config.yaml
norm: "layernorm"
dropout: 0.1
inner_norm: false
subsampling: 4
kernel_size: 5
learning_rate: 0.0017
max_steps: 4500
lr_schedule: "wsd"
warmup_steps: 450
Rows from block 9 of a small self-supervised audio encoder (BEST-RQ), named by matrix and row number. Rows with one number within an expert belong to one neuron, the router's apart. Each number is 500 + 40 x the weight over its row's rms, rounded and kept within 0 to 999. All counts start at 0. Numbers have three digits each.
Before each expert's rows are labels from the 100 clips, of 14848, where the router gives the expert most weight on average: "responds to" is what is common among them; "loudest" is the band of the loudest frequency at the time of the peak. Only what is clearly more common there than usual is listed. The data: read English sentences (LibriTTS-R).
# router: router (model.blocks.9.mlp.router.weight, 16x192, trained with AdamW), inputs 96-191
# up: expert up (model.blocks.9.mlp.up, 16x384x192), inputs 96-191
# down: expert down (model.blocks.9.mlp.down, 16x192x384, transposed), outputs 96-191

# expert 8
responds to: voice: female
loudest: 250 to 500 Hz
router.8:472590461458535472515462478480525500489488494477515459554479522585477577518568534468534404566499553498492592538592485473455544579449521460478458542403499461578485463468426517545559552486463513540546473545478474513496502523609483531536482533470500548464514509534469499533503569426493512537
up.0:560523474473436467538500495488513490489455474469512464455459537478498483527504406481469527466510462529512556459504548429475518514523508508469505467467500539468554495506528530533514499500523523503507525477468588526518544434439587462480499460527547511488470511576543449549525521478539543447
down.0:477481583488529485421474502458510509512498535513514469481475491471506445506425471523534517552475494509589500491509514483541516497528508496551525441543509543569469490543558552508545504550536458569544455525476483513478541493476499522541551536504406552419500466510472533558554549507467389497
up.1:470473556598472508562512522508514474540521502440481499425570499509512495482504461429525576448495509502479432490492496501506553517423435513496493480456466511512463469487488553437607405458519533467540475465478469454489451460516481561512565536519481406482542491527554459556470528581591517508
down.1:501490547540493475503487447536510440513489439529519463496447536492490464554497502528486410551481500496492524495500533471479473466486554537560481448528588420402482514445469418558445548456553538520516484489484473432537571519500481483441563502512487476552496517470492441504500507506503507453
up.2:504573562483519540468496503522509523463501445496476445535493400512504422516467524506575494488506517499461425446529498490483549533490442484452511564467522490536479590513538482448556468440456533522522514513467521505487436569498519488488453437562482553432481535578489507430498515471507485405
down.2:487571498479543472489525527505454452491482463504501466420494451496534476450498456530519512526444543494504525544499612493562491457480503484532591511511486501546472517439534483561518455504465492563391588503508478498517487507483487542541483486568514563518437554510433446484576460471520500495
up.3:521588485538455468463448481476538521490517466539454545575585498509516483451510513388506501503517522508503493581557478492514483501535508447550575420521500433522458520490500589515483501528506543562576503503469528542464484547513567590541556499482537467452505361493627461520507553467471512524
down.3:498504530507515538486524536450527530507521489454555497516458525478526495483439493430455489514442474504553464519493490507508550479519453503497538513457451587439477465399481489520482506554539499482498487457587499418461547497544490531530523616471483522492483547472471555530483483491503510507
up.4:543537599484474422433509502475509443462536431517549519522549496510575423448439433503484535492502568492492564434559505477474501522527531486444586476510555454458524499506552564555546513472468513465546462447429505525519521494459496504477531437467465500412427566529578502501557471520499513536
down.4:511462566446478502535493489550509607552360462507569540489467502490411475515542525505446467465542486515496419546532401458524558538500463546485432502544496453469524455472432547485563562494529424487514447514467558582548514474522497452515511502471510506464458501548491499522461501537535493472
up.5:534521514451527519502459558453480548500496490534499494468472505465518481424555513488496563534483472535508406436595471498532487496541508516482547500560531493553522490513444437461464545505504516621543554487453465463477545509473475460535477470488494434459490487455522494502559439479493411387
down.5:426507515473485508481541536491491613575467540512539471526471559500525523482532415510504457515483505506589550423545516488518501461445489519500515597555454475477621463458434551486497451494468500464502497541533461533518554481529501501504456530466570508476483546470537558493492466463602507488
up.6:499507499450509505442514489470514560611509563492544546487517517443510591487505466480460534460425511540546515464485570488481505454498495495494432419498510487501475504523508579479489446531481479544452521511478573508497495507553419549469522511537550478549477517568512434509514462542481494512
down.6:479485504439514494639459469496561532562513451523493453490525470500406494488501536484487448420445427564509438491484541493519569515483465500533465563472529505576501529427464496552449510480479508466492477496586454511460558503479505469473498527478450572543496558461473482559496509579543569518
up.7:596469521583522489575525467437457458601534503499440377495518505541415555521470535485474495497507465528510476515518463504458484503471402509510517473522500503488444473478485494474579510564467481383512469513502532519527610502463495458543557511529487512505521492542481501558542489431544455460
down.7:459489494532535505529552492529519506523509505451542571541474486381507496522495490467481430427557468500574403509478512513475532478513482496511517531468493467435389495507489532443586597502501497510486528490418519502485500453479497545500571536531584490477472554419462483441490525443530455550
up.8:569435424513511479496489432475511571556515539480415486519506543460517580554496474470498470432466502501487508513491466477494393539516521445422439521455472587502551562506559524470490580471438428461485533467489445507476496469454488451469532526458553455476508502536545463516506446423408465488
down.8:546419506536540491505459487496485474434481474478514520489450456469502546558475513530469540499549531516530488495514459471516436445525538443582511487513536494483476497502528497475461551616505549467505489520466569513499511525514520512554532489462552392484483511503546430500447493455417495605
up.9:470545498498521517520529500517479533476522528470403500498487468505529488476490517458526493548503500471498430483563475583467548501526445525456519512429534528517421486539539598418517493550409587490495482524490510452537469461521470420573485460495552551533567559495554479448481479513515464479
down.9:523535433560486517504500487496440500601481494514503486507578489560478550453466468549491467480465518473501551464488481523494469418520474423459399519480471492504511472492380418497452461499482540492506497571471483516535455531485571524565500517565499547548449538514476501454456445495545503517
up.10:496496518495567422520445482435521488479518496535417514509634458575535433551505526460549480488469531543600483496492493499555491408513494456442493549450454452531464507484478483487556515447477478561525522481464489487493466447484452521477534512523456528526529537538587453593491523517492587501
down.10:475499511582460577536436444554512505454491502471520491471500481493426591439489494475508561515541502449498489428507498490472480494532500525519534495480494446528438485474441467499551460453571489478476509525531444522477516496520504506515588472526526550481560473536485597483557481478501460563
up.11:490445509503551526583465506473473532523505531446520448410475541586551547505546557429527511488503531542446489541495592561504486429477514458468497493456442531528497544423545421543535550521513551524441500541535495560503501523549489502512501485536567536498550528515452481498489493473431431531
down.11:493510582443526425500538502441503494476506510513431504531536509473501618459504559526436519592556507471478466486453511401494479549550508516509502491479467518519496528522467570488488508508515460566483549537484463506467560509492495526553490498519574502478478488623495526564488595553567458480
up.12:528518484501497530481541513491477489503472506487450546542503497536522525452537456543507498473576489475435506480488508484454600477517387450473489458625513485499543533495562506536455452522559506558501522532537455473489517518433519475462507499561495397526547560478503507520496571515494516457
down.12:454469539519514491438473566564509536522483448579436544529492487467487454516536506549531529512548534507529552515478484532529515557453579522532484481469476549519489502552497478504508455477548489453508436534523357434506486474526498429522568504512521516544479460537530432515465506456489484540
up.13:512564452439521522513562445529503469470441540500481528505573547447502551482422515531428497517504476520525491434493571537411490501619515515494511446520474503471527502508447488484480515485562427590458477516497519563489443486516575456565512424407474477530496560503483499509568514467574439437
down.13:558519486525502503561489488465425522489451529496516486518464548459468519502529508483536541493522545496590480482507420580417489431441466514534480429529499521497529523494480405518500464477512548577511501469529561486511515456513518505496500533519561519544430452526501497452437439455557505536
up.14:460516476527535540535514560499536580544486509529464519496538530506556491460459483464456551475439485509446563526471493453448535554573499579588498496522498468512548531468458477557495547415548516545430524449479450499495467411538543593530508441527529466514495480490463460500506512507485475484
down.14:484577435563462544417483529502494501462520563491467496432498440509478471479437476477540546488571519521486494545444498505525499439511500505535555456483529503486458366519506543504553552471565555518501521454541518506489563512496468489499465456503492471501466460511481502548553472568534480527
up.15:571477527473553423448493491462451460546446512484504526608524448482516481528476408516553498471503491556569520557474472404510462465515494508491535459466509494513492498445526489527436467454512434506528423440545509496503558426513501539573469508448422495477445509496543495481512495483570487476
down.15:462501515498505559534472412401588519463457495513524470476481495459560569542456536531510519479539504494448524375450465524594459495513484483559478530460517519488491502482500529574462512483517413446464506458569460559469450428427520487466503490442473547503526544583515471453476555524434499515

# expert 9
responds to: voice: male
loudest: 4000 to 8000 Hz; 2000 to 4000 Hz
router.9:486452505453496502509509521512433545533549501526457502528485565493501551521496524531598538521452450479502485490437529459521488504413514492480597454424549559494471503487446458515497518502431457442547543501537533546532466477446519494537535506508486467485546526461555508421547497456535541464
up.0:529487527563588586477505486534548544434602510509520506490512523478471472499476528499533508444512508562513461442451494477385477500490509575558512516455515516463542552446482489552438498480524531537470486510547494445419510507465492428477506512504501500483426529457543508513469499508472562481
down.0:501493479521476498528443464504575527560446567527554465480469447487499457411480513470507523431559505480489547458523558477560450468455509472443462504532465509513472559543367504483468465498573445549548459477400463513502466457504418443496479476521539471506468484464545536556533488466549527492
up.1:472516507533426530513463449538463519545483483537498471492468532442541549599528533506427550535519501476504476446497436453485528540490458536469582510497488503468498449506491498493485520510461607452514542441482471456557427477473485487499542488545447566498490504478481541538505523529498538504
down.1:500491500461512525597491552485553503475442495460517481474539480464475502501530499494478450571514473457505440487502494473447601487508601500518518475520509491543464449470548448489460469509548469473477478539505587510477474511476508528465462490506503463483542505461492482470481522492525511478
up.2:515481503566439519511465495553502525482578525560546470441478491508533562475514463539500456488441487521514543508556598463521527565478490526534439495568468497538460545447473505514518536445534478550520475477482561546515425469490518547483559470509431498487543477509519538442560526483505606523
down.2:550507450517444509445508501527516511508542521474491500485477461576467544511486485499441588515585482491476511466464424518489492454481494499486493504578544487613466504531498517433554523462553533532478477569449506442479513527563526398566569521490593465475510532540477467536469520576432616480
up.3:486522448514502495518583462571448455432526448464543422563475486498548538539487563507594514513549499550572479478502490507513462482568498481511517537550531453448523468554590460524453476494570517474459538529519555516544581440522482494517453530485474503606486502498446512417439497497497499543
down.3:527528468525481533522489505498517529530487591575531398478484590487472476531541574533516493522516544483489433550512530516458495475481504493476503534537530546409495556514503494432494572566537437517456556533546498478514596466494506465486415506512504543524466509534504445517518453489487509490
up.4:494504428521417502492474528475444410563503528475548449538527489541554550468463508515538491481470463487529498447498497466525479516446511516501507554467588451457473475508489508483546507475583477482564503477553475489512502569547461535515557558490481507543466496454539496482521517534483426471
down.4:491569466435528486544472491495483470547505502541577521580535454539495486516467576497477576501560505521480533501505429497486439460486494591477535538536423462554521524531446482482525551521500462474498531521460516574425507505530512538478439522560493508588513519566618506502419480464514494550
up.5:513540464504454459463485491500490468549510551527543523532502504534473487485540485550471484508451467532520480515477469570443493583522458470530469573487515575528487519496511437491470527527487569440450505527498485488468454502457543502495526503503494498566484459453505457435550497425493415473
down.5:529547524510603582442529517503619485401531486582481501456470472534516462548543522446485485447494443494525488517498509540460499447544507491453498598536522496445483465509483468537420541477524514511516483494534423536499600481493446457446506515501514435510477432509532502502557475530467532496
up.6:464511526535530574506506518535456511487553534495531540501497495512519459421558541457558512470513526532515478472520521499518463542496491451505532520461514486474473457513500450402490525504430525507521543434479552510544449458531531505471462481603478437508480535541507477494489529527545595519
down.6:506480486554465542507559484494471496589495505467552534591407454507428453491497560595482571507557486543511521471510515486441548480506538444506477500583494550457498475528514548511440505490457484466526494488493476516502534494534525451531524488443566483532529522582477517479472460544522489473
up.7:492479523479501533558456493541497498510516535526497508500549515495589453487556421563566501569455580455547462539538526569492586556490418473418494490503507543498473488477519470511506462480447497524479520507486486475504515521483522479504506554498456510532525447540504509485521499544532469655
down.7:522553492493501542508522545494470578492461536505456584502508450536519497472488469484473473525509563471432522463488493477540497549538452466517516513476487494451453480483449522448401555467445509502476549484503470551530523538479448559551484561491580519487498479512514501536556518530516410576
up.8:476514529503505500500487516519530572463494497484421543488527460541485492451454494505520487582574531508527581587497514472522490570513573507535493429421518477452468569581516547496491541475491455580487516484471468495456511508509468555518467469489510476481461480549531495498497518546573443499
down.8:451474478466439497503520496515495566579560436488521491524480548445567486541487459501514517531525579457539470484475511522483468549505474452492557524443446570531486590443456467479520432537554538528543505515508550452513513524532482489507472441534499504442490540566474455442528524456468495522
up.9:493512467581499502517522456561475527602507530460525543515449439513494495539496444463542425544504562492458501445572459505470453468485571473509514516526497572548599542450451504545526478588495497567476529496579443509522462512479468540517547446545446526534556574528491506500489455372557505508
down.9:443493568505575491496477485525519491421473430501507480483480522508474527491502518480470488477471477475524527447544519524487591527444511498439500474515423501528522472471449422515662449570480514511515375425457514525437529435512499464450513523513507485443468480508524520494538513499527576480
up.10:547517435466523481571510405494384453485483471446526474564459556535531474473452556545514482476437538451504477491539501489473491486528538496465491529463525519491490579481496544508524504574502482475544523480411525440557543538557509432484580527420516524500526478553544467476543529516511429565
down.10:539511558515504453541523482599605489570473522481480516498599528444470511494526518468481446558492519513442508447472521516517575493508514404556482442506512523515517524486502515478538566529494453518390511529482535471472468514512499436571529583457432510569475480519503491570473509527535590498
up.11:482478460423439518477596505517508480479505572534533483470483502458495406496510549551453398443544460522505575501496546501529553519503528511489541481546434516531495571513466422478543505440443433427480509474480515547473500506435540546525507476536557503526385500549537473559507508545595506514
down.11:478480498485426504458548594484497504534504487463534533473541514456478513573408495536472538440513423563533489480479496525514533555508483535438479451502531501484583506487565495567585471487524594624519480574582510536546616516470467494522496515539506450460525470539563409462500526485520505493
up.12:438482441518561610532494458527518521450476537481452508484456513479489481517588560524482540471416553465494513598542466543482511490480520564472541559431493545429547534517543421507532506420505493548458559426465484543495463540475491568485514442476505401494478490535459461469443483444463469528
down.12:562428461497469450562529512519523501489443504480529490470528490551554522394503425517460410394444503542556462513479513550508444458550456517543532531502458569453438462503464575382479445503515503434474413381469539517469541472476514464496549458539478416520514479447523511510462502545528539610
up.13:543538584622509529510390474507536460511507500416510485483514540467455519494450467457520473496516483440520509459506426549471538541561489515522543468470480546489478486425597495447448478504493582527484536456519501456470486464469559470521521499501514459453486512462465499470584502459408546562
down.13:455471464559482555507487532505555500522488439522617556546483516524418492497495503479501547439504471513629542527480553503488470518535429562476457428548519457503508527398498501507552530536554576472515478509425569481477457464518559478435526432474468519451469536525542482531507522490438485540
up.14:510475488459566494452473511499440555467567536482487496445523571439537537598533494571508458452469510513485528496454533561538479489532491514461543448504489555536469488487461582430513465497504512516526488519504528443573490530477485559490411519667476481518498571458502455514462418505475502477
down.14:482496456468489487384473482499544483515504533427475526497480478412573431486505444537503511567541493463549419508421502518532445492542476505483498477469468506519540432499517428488478525468475499541528522525558489451456500543457531619488514508480478540483514490477484495495486493477461504531
up.15:459495481558490456491445507535498572405494511519514491458482561471530553450436509520477522544516440502453542554490461548482476459577472438482460519513520437535481454447550476477418524510539530541578493445528495533581484428464540494581545551531520514498466521523548476477413473494458461462
down.15:569470517534499552426538559444523461464533552431512564555494485560522519534512468479506462536446519517497493501468519427454513505513526472512527540521539526536502510524466533546502473589572460495509487494487502509538496485501621431470490513485531529508519555568472508524460487480481461534

# expert 1
responds to: voice: female
loudest: 250 to 500 Hz
router.1:546573492485483459571415452490556553545529457454451470479529576548535454482430432554486464489490504473459542570509478513533578481532509458510543534480561435494494458489593504558497512518467468408530489516542527579534432462493494556451495512525462469501428580541503535420492484454456470453
up.0:559494482475587549556444496512504494540502492540468473439474514504477540508559539545393464505516491520536502437498531428448398500489467453504457528523540496447549472505528531506491505514542517554430546493437431473419475536540448506519527479495462553510545478501505477510508497486453460567
down.0:570452505565468504527449517530488492555522463521487539485455479419466439473532489466527519386486535466481543576488515530521506449443510483447554484572515576567546501505547508491484477493513552445537536533537486493538501496470435442426525545555541492512523532500495495456466490497566556493
up.1:541506470471528496496473535489521502610490540437575450482558449534508425535493482398481452488508511520565507518477532460525497464503455521503493453492514469437542549525477454563487551509500506493521501501493486561543517528481488475482496427572549515435479467496433557444466550522457419475
down.1:541467498488489466443506485459598523480501484514511488503513525489444451499504555455552436533535506505489473552485452482515526492508508527514500532530465465512428531445474569470448566502590460526486483475382602563585477487495539551490533519529575497523489509429491482489511600423497466539
up.2:473515473462430538475520541530505449573429600435502477526475404487543478527488452458496478495457542505490547498552492476530528447539449560497518526518485533503475485468519525504488513480501569506511592530586469530485546492485464519552536392525518565580501525525497496448505525498511523396
down.2:512397503489448541505458482432550607524488505514503420452471553567498437461466469532460506491556415470521521490536441493487469540461501505531480505569508470493521534513398543522572531502513506513441529485470518552543472446469501509540441549524476590489488513506446504537474449507429533508
up.3:500436518466558481539528453498499486542509516468484609587415514469457475466526511457501470491393461524516540508478504458502490493534531528577498445435519485578475438541445498504526520544472549533558494543486563529566447480528483457490461492488495491544490471541536486531426541455502516498
down.3:574550528568516472557517480573490476409522491489543511455506509461485476498553496441509548463527506557485595500433558447464471533395481422549523488514558427483466564555467503503503445473470439512438510439511523488510526485492452463486534552469543435479525514561579510532561503484527517508
up.4:566551543548504459472500509472498398550458523497463465484496438567480495487550448508538503513450464539435364498477516510447496501531499481477470470454556517522518402553503493474496509583507514476516485452548513502533511454482438580576541492556468539467527497507466554489538520491471489547
down.4:494482491460520501499577441528483470486527448513492480432508540484468495553459451572516593489477472514533473480503490512425534522462542413457556532493441491480454458484482536507531518524504479520556575506466564411514486441534460529502455446433522553482497512579450460487488530490454448520
up.5:511504526515457491463471537540493493547495450523483490548536511577480476566590475461529487499558457540536490443561492523451461515451496524456466469539524616425483453438519473477497500513551507525479511477585510491525476525453587423453485558564577527462471394413542561546506501460503533492
down.5:505519599494467527493475470438593500526558441505498550505494478497368474510473491476555508598525491477568498500522521494501467456523483534550503531428473502507504503522494533520518497473528581562549555477452449540469479437504534473493505503488558533419495418483497475467470466493460493400
up.6:499505498470394493564478482511565498483439499547490487482526541507557520523465433500498495521522557468479440540496514554474465491465559505490532492474553509507507426404471538496533555507431525467517497528480550445515559549507447522440555527477500543458521484469482482523541511557490501532
down.6:529542531535499451465508519550435543550451484450517494581460407444548473570530497528604481415509565456503483482515498471523530444474516488507525465553495487451489492505495529456509486525520581455455592510493505473473500501555518515486474487556471458470482462452451574526564478469458569495
up.7:516476483439554504500498485537516538448498503473451540573499529491465556502563486463512535455426530501476493528491550474481462503419503481482549528476490501479526490522467500424509486531524557506484483483524489507488491464470518460514448428547534469485512551441501556552492504466459470487
down.7:477505513449435430481474438486515494482471465462533419578468568501552553477548521462514441482473514490479572519440471417478530503435551524425424489497581486514563475449553553513538473470482573531476534507490492495507538501461520539511544494519548569541506467485540531472415498522459523564
up.8:495509517443448508458374576482534553534552495494452476522508428479439472447514521537532508504493488494440502490502503453512577493520458525483530539507515459517467452557592500476538462494464441511454535512499502497485465482502477558491490507464513531487517618421458490557548442432476495480
down.8:475555509467487459545518468432571543568441542513497514459461449465488519503544485480520517529487456432603520564468453502456497539517474499474493500457511524509530484513497504494432444492478541520502500418493485484521529505517521549475503503485563491469471505520510545565547524562459543456
up.9:584470499549469502539526569562474464537505525519526518439504471537543449459557496529487485457513450537560443480495478544578535477466481539555480473491497530500468438472541581476473444474472520470513499489539577571583474543589495479601516452570530487565491519547477500466490438524455519476
down.9:550519515498497550485456550492442559480483447464473522566471502447476484482521558487469510540558532544473513534527510425538482536453507492495502503503461465400507523522467502527461451535513499539516422427537575517504515499566501428509526462454506515540640409499491604502404502465523544554
up.10:450487445484588541549411516501462510511512449526459498523571453561496494505496506467474482456545538492383488473459446517505454498516504523508473536549493514566537503507493556484520484503500488497551509474499499540525444543442457356538568485532488479501454452475500446531520537456581462486
down.10:447527546487483604486502517538491566506456515533479550536496495520435496496513422521491431516524470475510508501514566536500561469435526466464433417540556488500484492496456544492465457501512507532450428537509584444493539469509440512532498466550510456509490496544513533485543525524457521485
up.11:473500422535515535438497503514507495497498417472527441468523504542525546517470494514529528481510512508569567473452502482537567466516507481436517393531507457545444493485515456538537478567500507527557526518527515504508563431513425559529504488422503507468542508457432497533501461454564511470
down.11:524494487538481504472467449553570573472523469481511538544563559450557442502465527456535488485481524518460435505505427541527536506499536481524560456520452559468469565543495533513466520438507467524528516525488498509440514555532522538438466481599515577491454523471441467512479465417456571506
up.12:528460541521427473477482525516449494514488489482505526515584505492515455460509505434432535517511498496441468475443508458548498467539529484502515537479446523568569512516482524422458507534455528487499468490516500497482494447476516530502537504572510528458493548482481534619550531437454503511
down.12:463540462503487532429555540508511497467494542463517455537528471553465397510512531485487528526505473471526495422435506493560449506472511473502548543552526537489497497463438465493487461499523595437485504539583441431516506530503499476424522473562500474479508613510490471567455488533526496560
up.13:566555530516388474529536556506544508496473489543523449414494522542583450476513536539547540542471478442496458580540525488498529439494554505546471500465559521514532500489513543426423491498530511493491490422477482533512467518545465514557560434517517465456517490561497501473465531511522458540
down.13:442519447508532512542479554500533492485502487486494528485561467514461443549506467558462512456565512480515432476496477463472488501560513462503523435512501473450472533468531404456529505454518542519500480489528442408528522541422484586497439465446570473434496536576459539633523467549480444507
up.14:566489557494496505458502461498511550496468522491453484429555431513475512504491500460504467465540512550590527463495535419507489506474464488521546491530419555482435562494518496445484531485547536551488529555463536514542447555566499498473513438470511582501451539533511546489511530465508414563
down.14:461499458489561461453514467459588449490506517559507492504526517519528541535474515517550465495485435465509507465457484595537378548490468526485571460588498478487481403474525534520504488498563462454489519519475477503474549513513580423554505495488565468449548490410525504481446496598499498527
up.15:440545471469503505451516456463424499495537479540523517560491508529505453571506484477485527505485487497526521507510523561483558521556472491561458468426467521462504438516489525457467469523598445469590561471557492514600461448468547472557537467489493509478413477499538544503483491486504502482
down.15:581512554523528463427517512506460561473490495519532500447494448516451468446531452482518538512560482514500448573532518456514511465587436524509500518497429483489489500444551519460516440528440538541530461450504453506455478515513447523512536526465525553456446554478518492477522518513502526471

# expert 3
responds to: voice: female
loudest: 500 to 1000 Hz
router.3:480500493510508441549520553540552528558438430459487511484545504549555482483457396466525455462453535456449554547561506563440513430517492458491505540445464539525526493461469546454596487494518522525565537416454435503485454478424463476521431561535475524454509553471438515508564532460525556487
up.0:479531545505482542485514510487473490486584383496531505566493488501459522460500505486451529479497519495597495478489563440485526485560454609418610503477492428531505514477436440454535603447522514455497514453499465505428527489501502533513541475429446488471531514489474480555516446494555489535
down.0:536504506542487454488500502481520542498503558523536489535534481495516482465446484500507482429533475480553506501526507532509468554482490548429465539526531558501461526557523455507449515612545465410538543502537459581460502503534491458463496501530504538456462495506520467494456493555529455435
up.1:599538489470554543483484466476508498516506528476520540542492497519434464539483483532518489489543490544505441483543460472485497474520516555618518529444484488475565491529485514471547517501503530470473534485468462443512560494496543496562468523488514577580443547480492536544472477530478514513
down.1:525478496439459548465522543512482497517519444498495556458501548479488566499438499586523544479467461499463534534417515474511585465491484522556484497507532520476458550573517437583560494521479528479499529467550439510548482459498534570501554476493542489466489501539510484478464471473553492511
up.2:479480438484533526493459492464428504526532488481516507521495482519569527462444544482461503501386563521500477545369451497519520514528473529556506422470485549558503509529457530524584482478523466602458488523468463558492540510480444545445500537503517445464551480518546465547495501475478430553
down.2:468570528514465503493464480454561480550482518549486453506488526481508445519496450487548569523446544549533462491535491484442385459574485492515476535480496490511411487499502521516531545543473438534466485556557427468572509518511507444531484510507548515503484493399505486483477474486523505458
up.3:460491482501475535508487456587459506555515513507527495563512455520491403584502464477468448515527458609497430484551455469428559487536544499478472505510470436484448527585503580534483442510502521528540462470539636450501455502555463538454457490490473482441487513474503452433504505488553510534
down.3:529515596504481547480480477504426415445473477508484561472346522479503489426508475431490502559450573491528544489470445475526468513471539472501493517496487483414451475530505467601498494507508492562498522503487466435509535492450496470515531452510509457477555534508450513544439435503506484469
up.4:551428414540524508494458503498532518488537461398529422510472491553555511515469592491594468530504556517549486430498564553544470538480521463491461476476478477576478545524490503473468482512480525613459469473462481510483469501445486536556474464510494538602599505473412526406470482566454450442
down.4:411525443621512494488481571510404548531495516457529464568475481493490517553561493543536543499524513496477515524454443474479462578473474418517553458444505483488464488464481491474500472486459474512491544410457515468498465446537505407462408459465500511528560524488506480500480441495492536569
up.5:474586506481561558519393520510545511480468510492504537496501466536543421465484499384522497438418505628496575488492540492488486478527476467497533519484432404528444502507501484512574498460499488521565511499476521471496549541540514473640504469575510442484463520471496545536449475472471532505
down.5:549442554536488564564433464475555499432539427458490500472556499514480521528490500503405476483485441512386496517588429468590492505473560490444510489566405449582548505515523474485621573486455513536544510497496490456427534485536474515495480517471465508562489486421526527492469559522509500506
up.6:521497511465542483520500515527481546456557464520500458546503539447472482495508433605492445531529526518549530534447558554465493447567523524506561481483528469485486488445524452504538477474503475460502455451524494568455433546487526415504476411426489440530498549441557510501525468469440474537
down.6:444524547586533493531563455492481471527494437546520521456527413559565476565499482523502553461522462549572426455535528501455493497492494527508533523468446501440524502448503528503513507535540513446446524474537567470550486621469488532522549535508485526586477491541463512427469573441514551552
up.7:522531487482483492516513505508466486501504570541445447414463373508562558460488475455599494509497526527495565517499484568525485513539485503562517491502561464494460452466487494508511447408451525482498539537512560546519531542445469527430532469505563528503526577475541523440466507538574500497
down.7:500466487542524556432484455529540508560471459473421473536534470497517533497566496488486401483535511511462518481534462448489529473560508492491511513518528470553475585564548542520487554536485518521513507479511510452422458480529564534471451526487418472488537465541521566523521517496445578501
up.8:534531554415452519557501535480452489470524511600474507451489578433492504557517421456552491430491525565496511548516501492496495489490515519426584559488445553510460483515524553489503454473451497587537465465425491470528528513486521515495472526492503511515559483531447542493480563528562452431
down.8:492472491519535540480483500445505454477471463514538478473537522500547604473538432486522435519503565490496442545471477569553622534527526507473517518494436511487522554525488479476450533482505462535467548498491546533547552538510501482544474499531582531508578471498506535432502524507576541470
up.9:499419450497464546462435528484522516462522505513447490503492529495455485471482493475542485417494566520546533546449545550507432532448484450505518514511518507456470531395490548504431500529534487607524505469468452542461504475448519488554562529494477477481523492487497499528553588492476497528
down.9:519421488474550519469423498564477503516499521567516516498516506509473475463561459504457492550462507463513423517513582575487522531467555523494498459509529482504520481512487507465522542405402541491493501501482562462468535502477369427546526528516529448560406562555468533541471513499481533453
up.10:509516442484489525515516530486508540521583503564561514528515499531484436491538568440534513444548556531457403517415461506485446493425501521446480578489497564522507498561503507500503544529529521496479541507520491482505447466479535531486479431496492471410494463545470515588462475481526523525
down.10:508399473465486616485526457458460530515492481483435320577527497504461492545518542513528501502571508513406538514536499412506524476484471491474534493524477524463494493512496441501555494521492444518459483496533464448509457489494484511536495480486475511553453514493492489542506569488464494492
up.11:524534492539469507494459515481521490531541516537487485562584552467427436505521530482539493457465528529569472463502505499472474526481465533470456534554585516516488469515486407546507511508536476433565490494470469516563525470495459470497506568556526511470487519563529547579436476505498442512
down.11:490523517479553447510529515559489522567506520437515525439529617508600541501492478449538470484520447551502550457469527528601464558478496393526448492464500486483504507572499516505410510544427551457573513542561512517455596456536473508524495507467540468545468501493496452571477444543561479467
up.12:492488505432495454518389520560533518586494441509519588535456596535518461523582516472538534481485539495546477474389496470543470427503512528494496475517467525462484502515485560492551436494572474516501463509546499528548547503543495522491491449505457554546547488495471569554491463411474543480
down.12:438475432494476435526509474479460510492470553487475421469549467432471564549494480522473521477494458497463467530483565525497441600457496461531503512480513510490488516461498493434494503586502517479550486489487483443482535517562528461462493530492408490513544534448457525510499487513515544481
up.13:541436567490554449480420478504473506510501431554498468459461456494480531533529492497556512443498494465496412498493447476511529493484471452476574433487526508479586500516496474442464504413465560487529478504521481456513543501547520489452486449506480511531515501469416488540481465520575554546
down.13:495461435477519511446489529457507466456489532483452567461460573523487542449471441493487521464529494486437390475505490553472467530500471501515425408449466472401521475523477515492514581486454500466539429470506466518513507553515494493489489482555511493523461519502476449489550504406441626416
up.14:615452470491491445475561561550437519526481485521601517481430530515517536531450471492493513453507496588502470455517528550473439456459465557500474498495490500543490500521515539505511515507401471538542551557522505494563545562578501524512494533477528536487511486491451475506481462432450558501
down.14:488527544458527572484463488493462519514479528463490514493494488484486481465454555455491513513514564578555481532510449501506418451557488527560505499480576488487525553458521567482462449539528526493478451474472492475481561558491436493411527471508492527552495466504460639507491413497477492520
up.15:429489493519433454534534482523523438478457543460395471486524434500514454572474510533448546529612484521448553471510496439475514467558458504528515498493538520496443430515546542566510521464462540486467544484489516456577494452465372499544525461465498564529511523574446460567500429548511531458
down.15:469546494553452469472529555495492442491543502519542454519479553565513441518507598500481560484511522483569574481506488490441503472550509472490475424566504570520469517507496557572451507531582472463417471554502564516461504486428549518506495476457396587521493525521536487524511506491510462472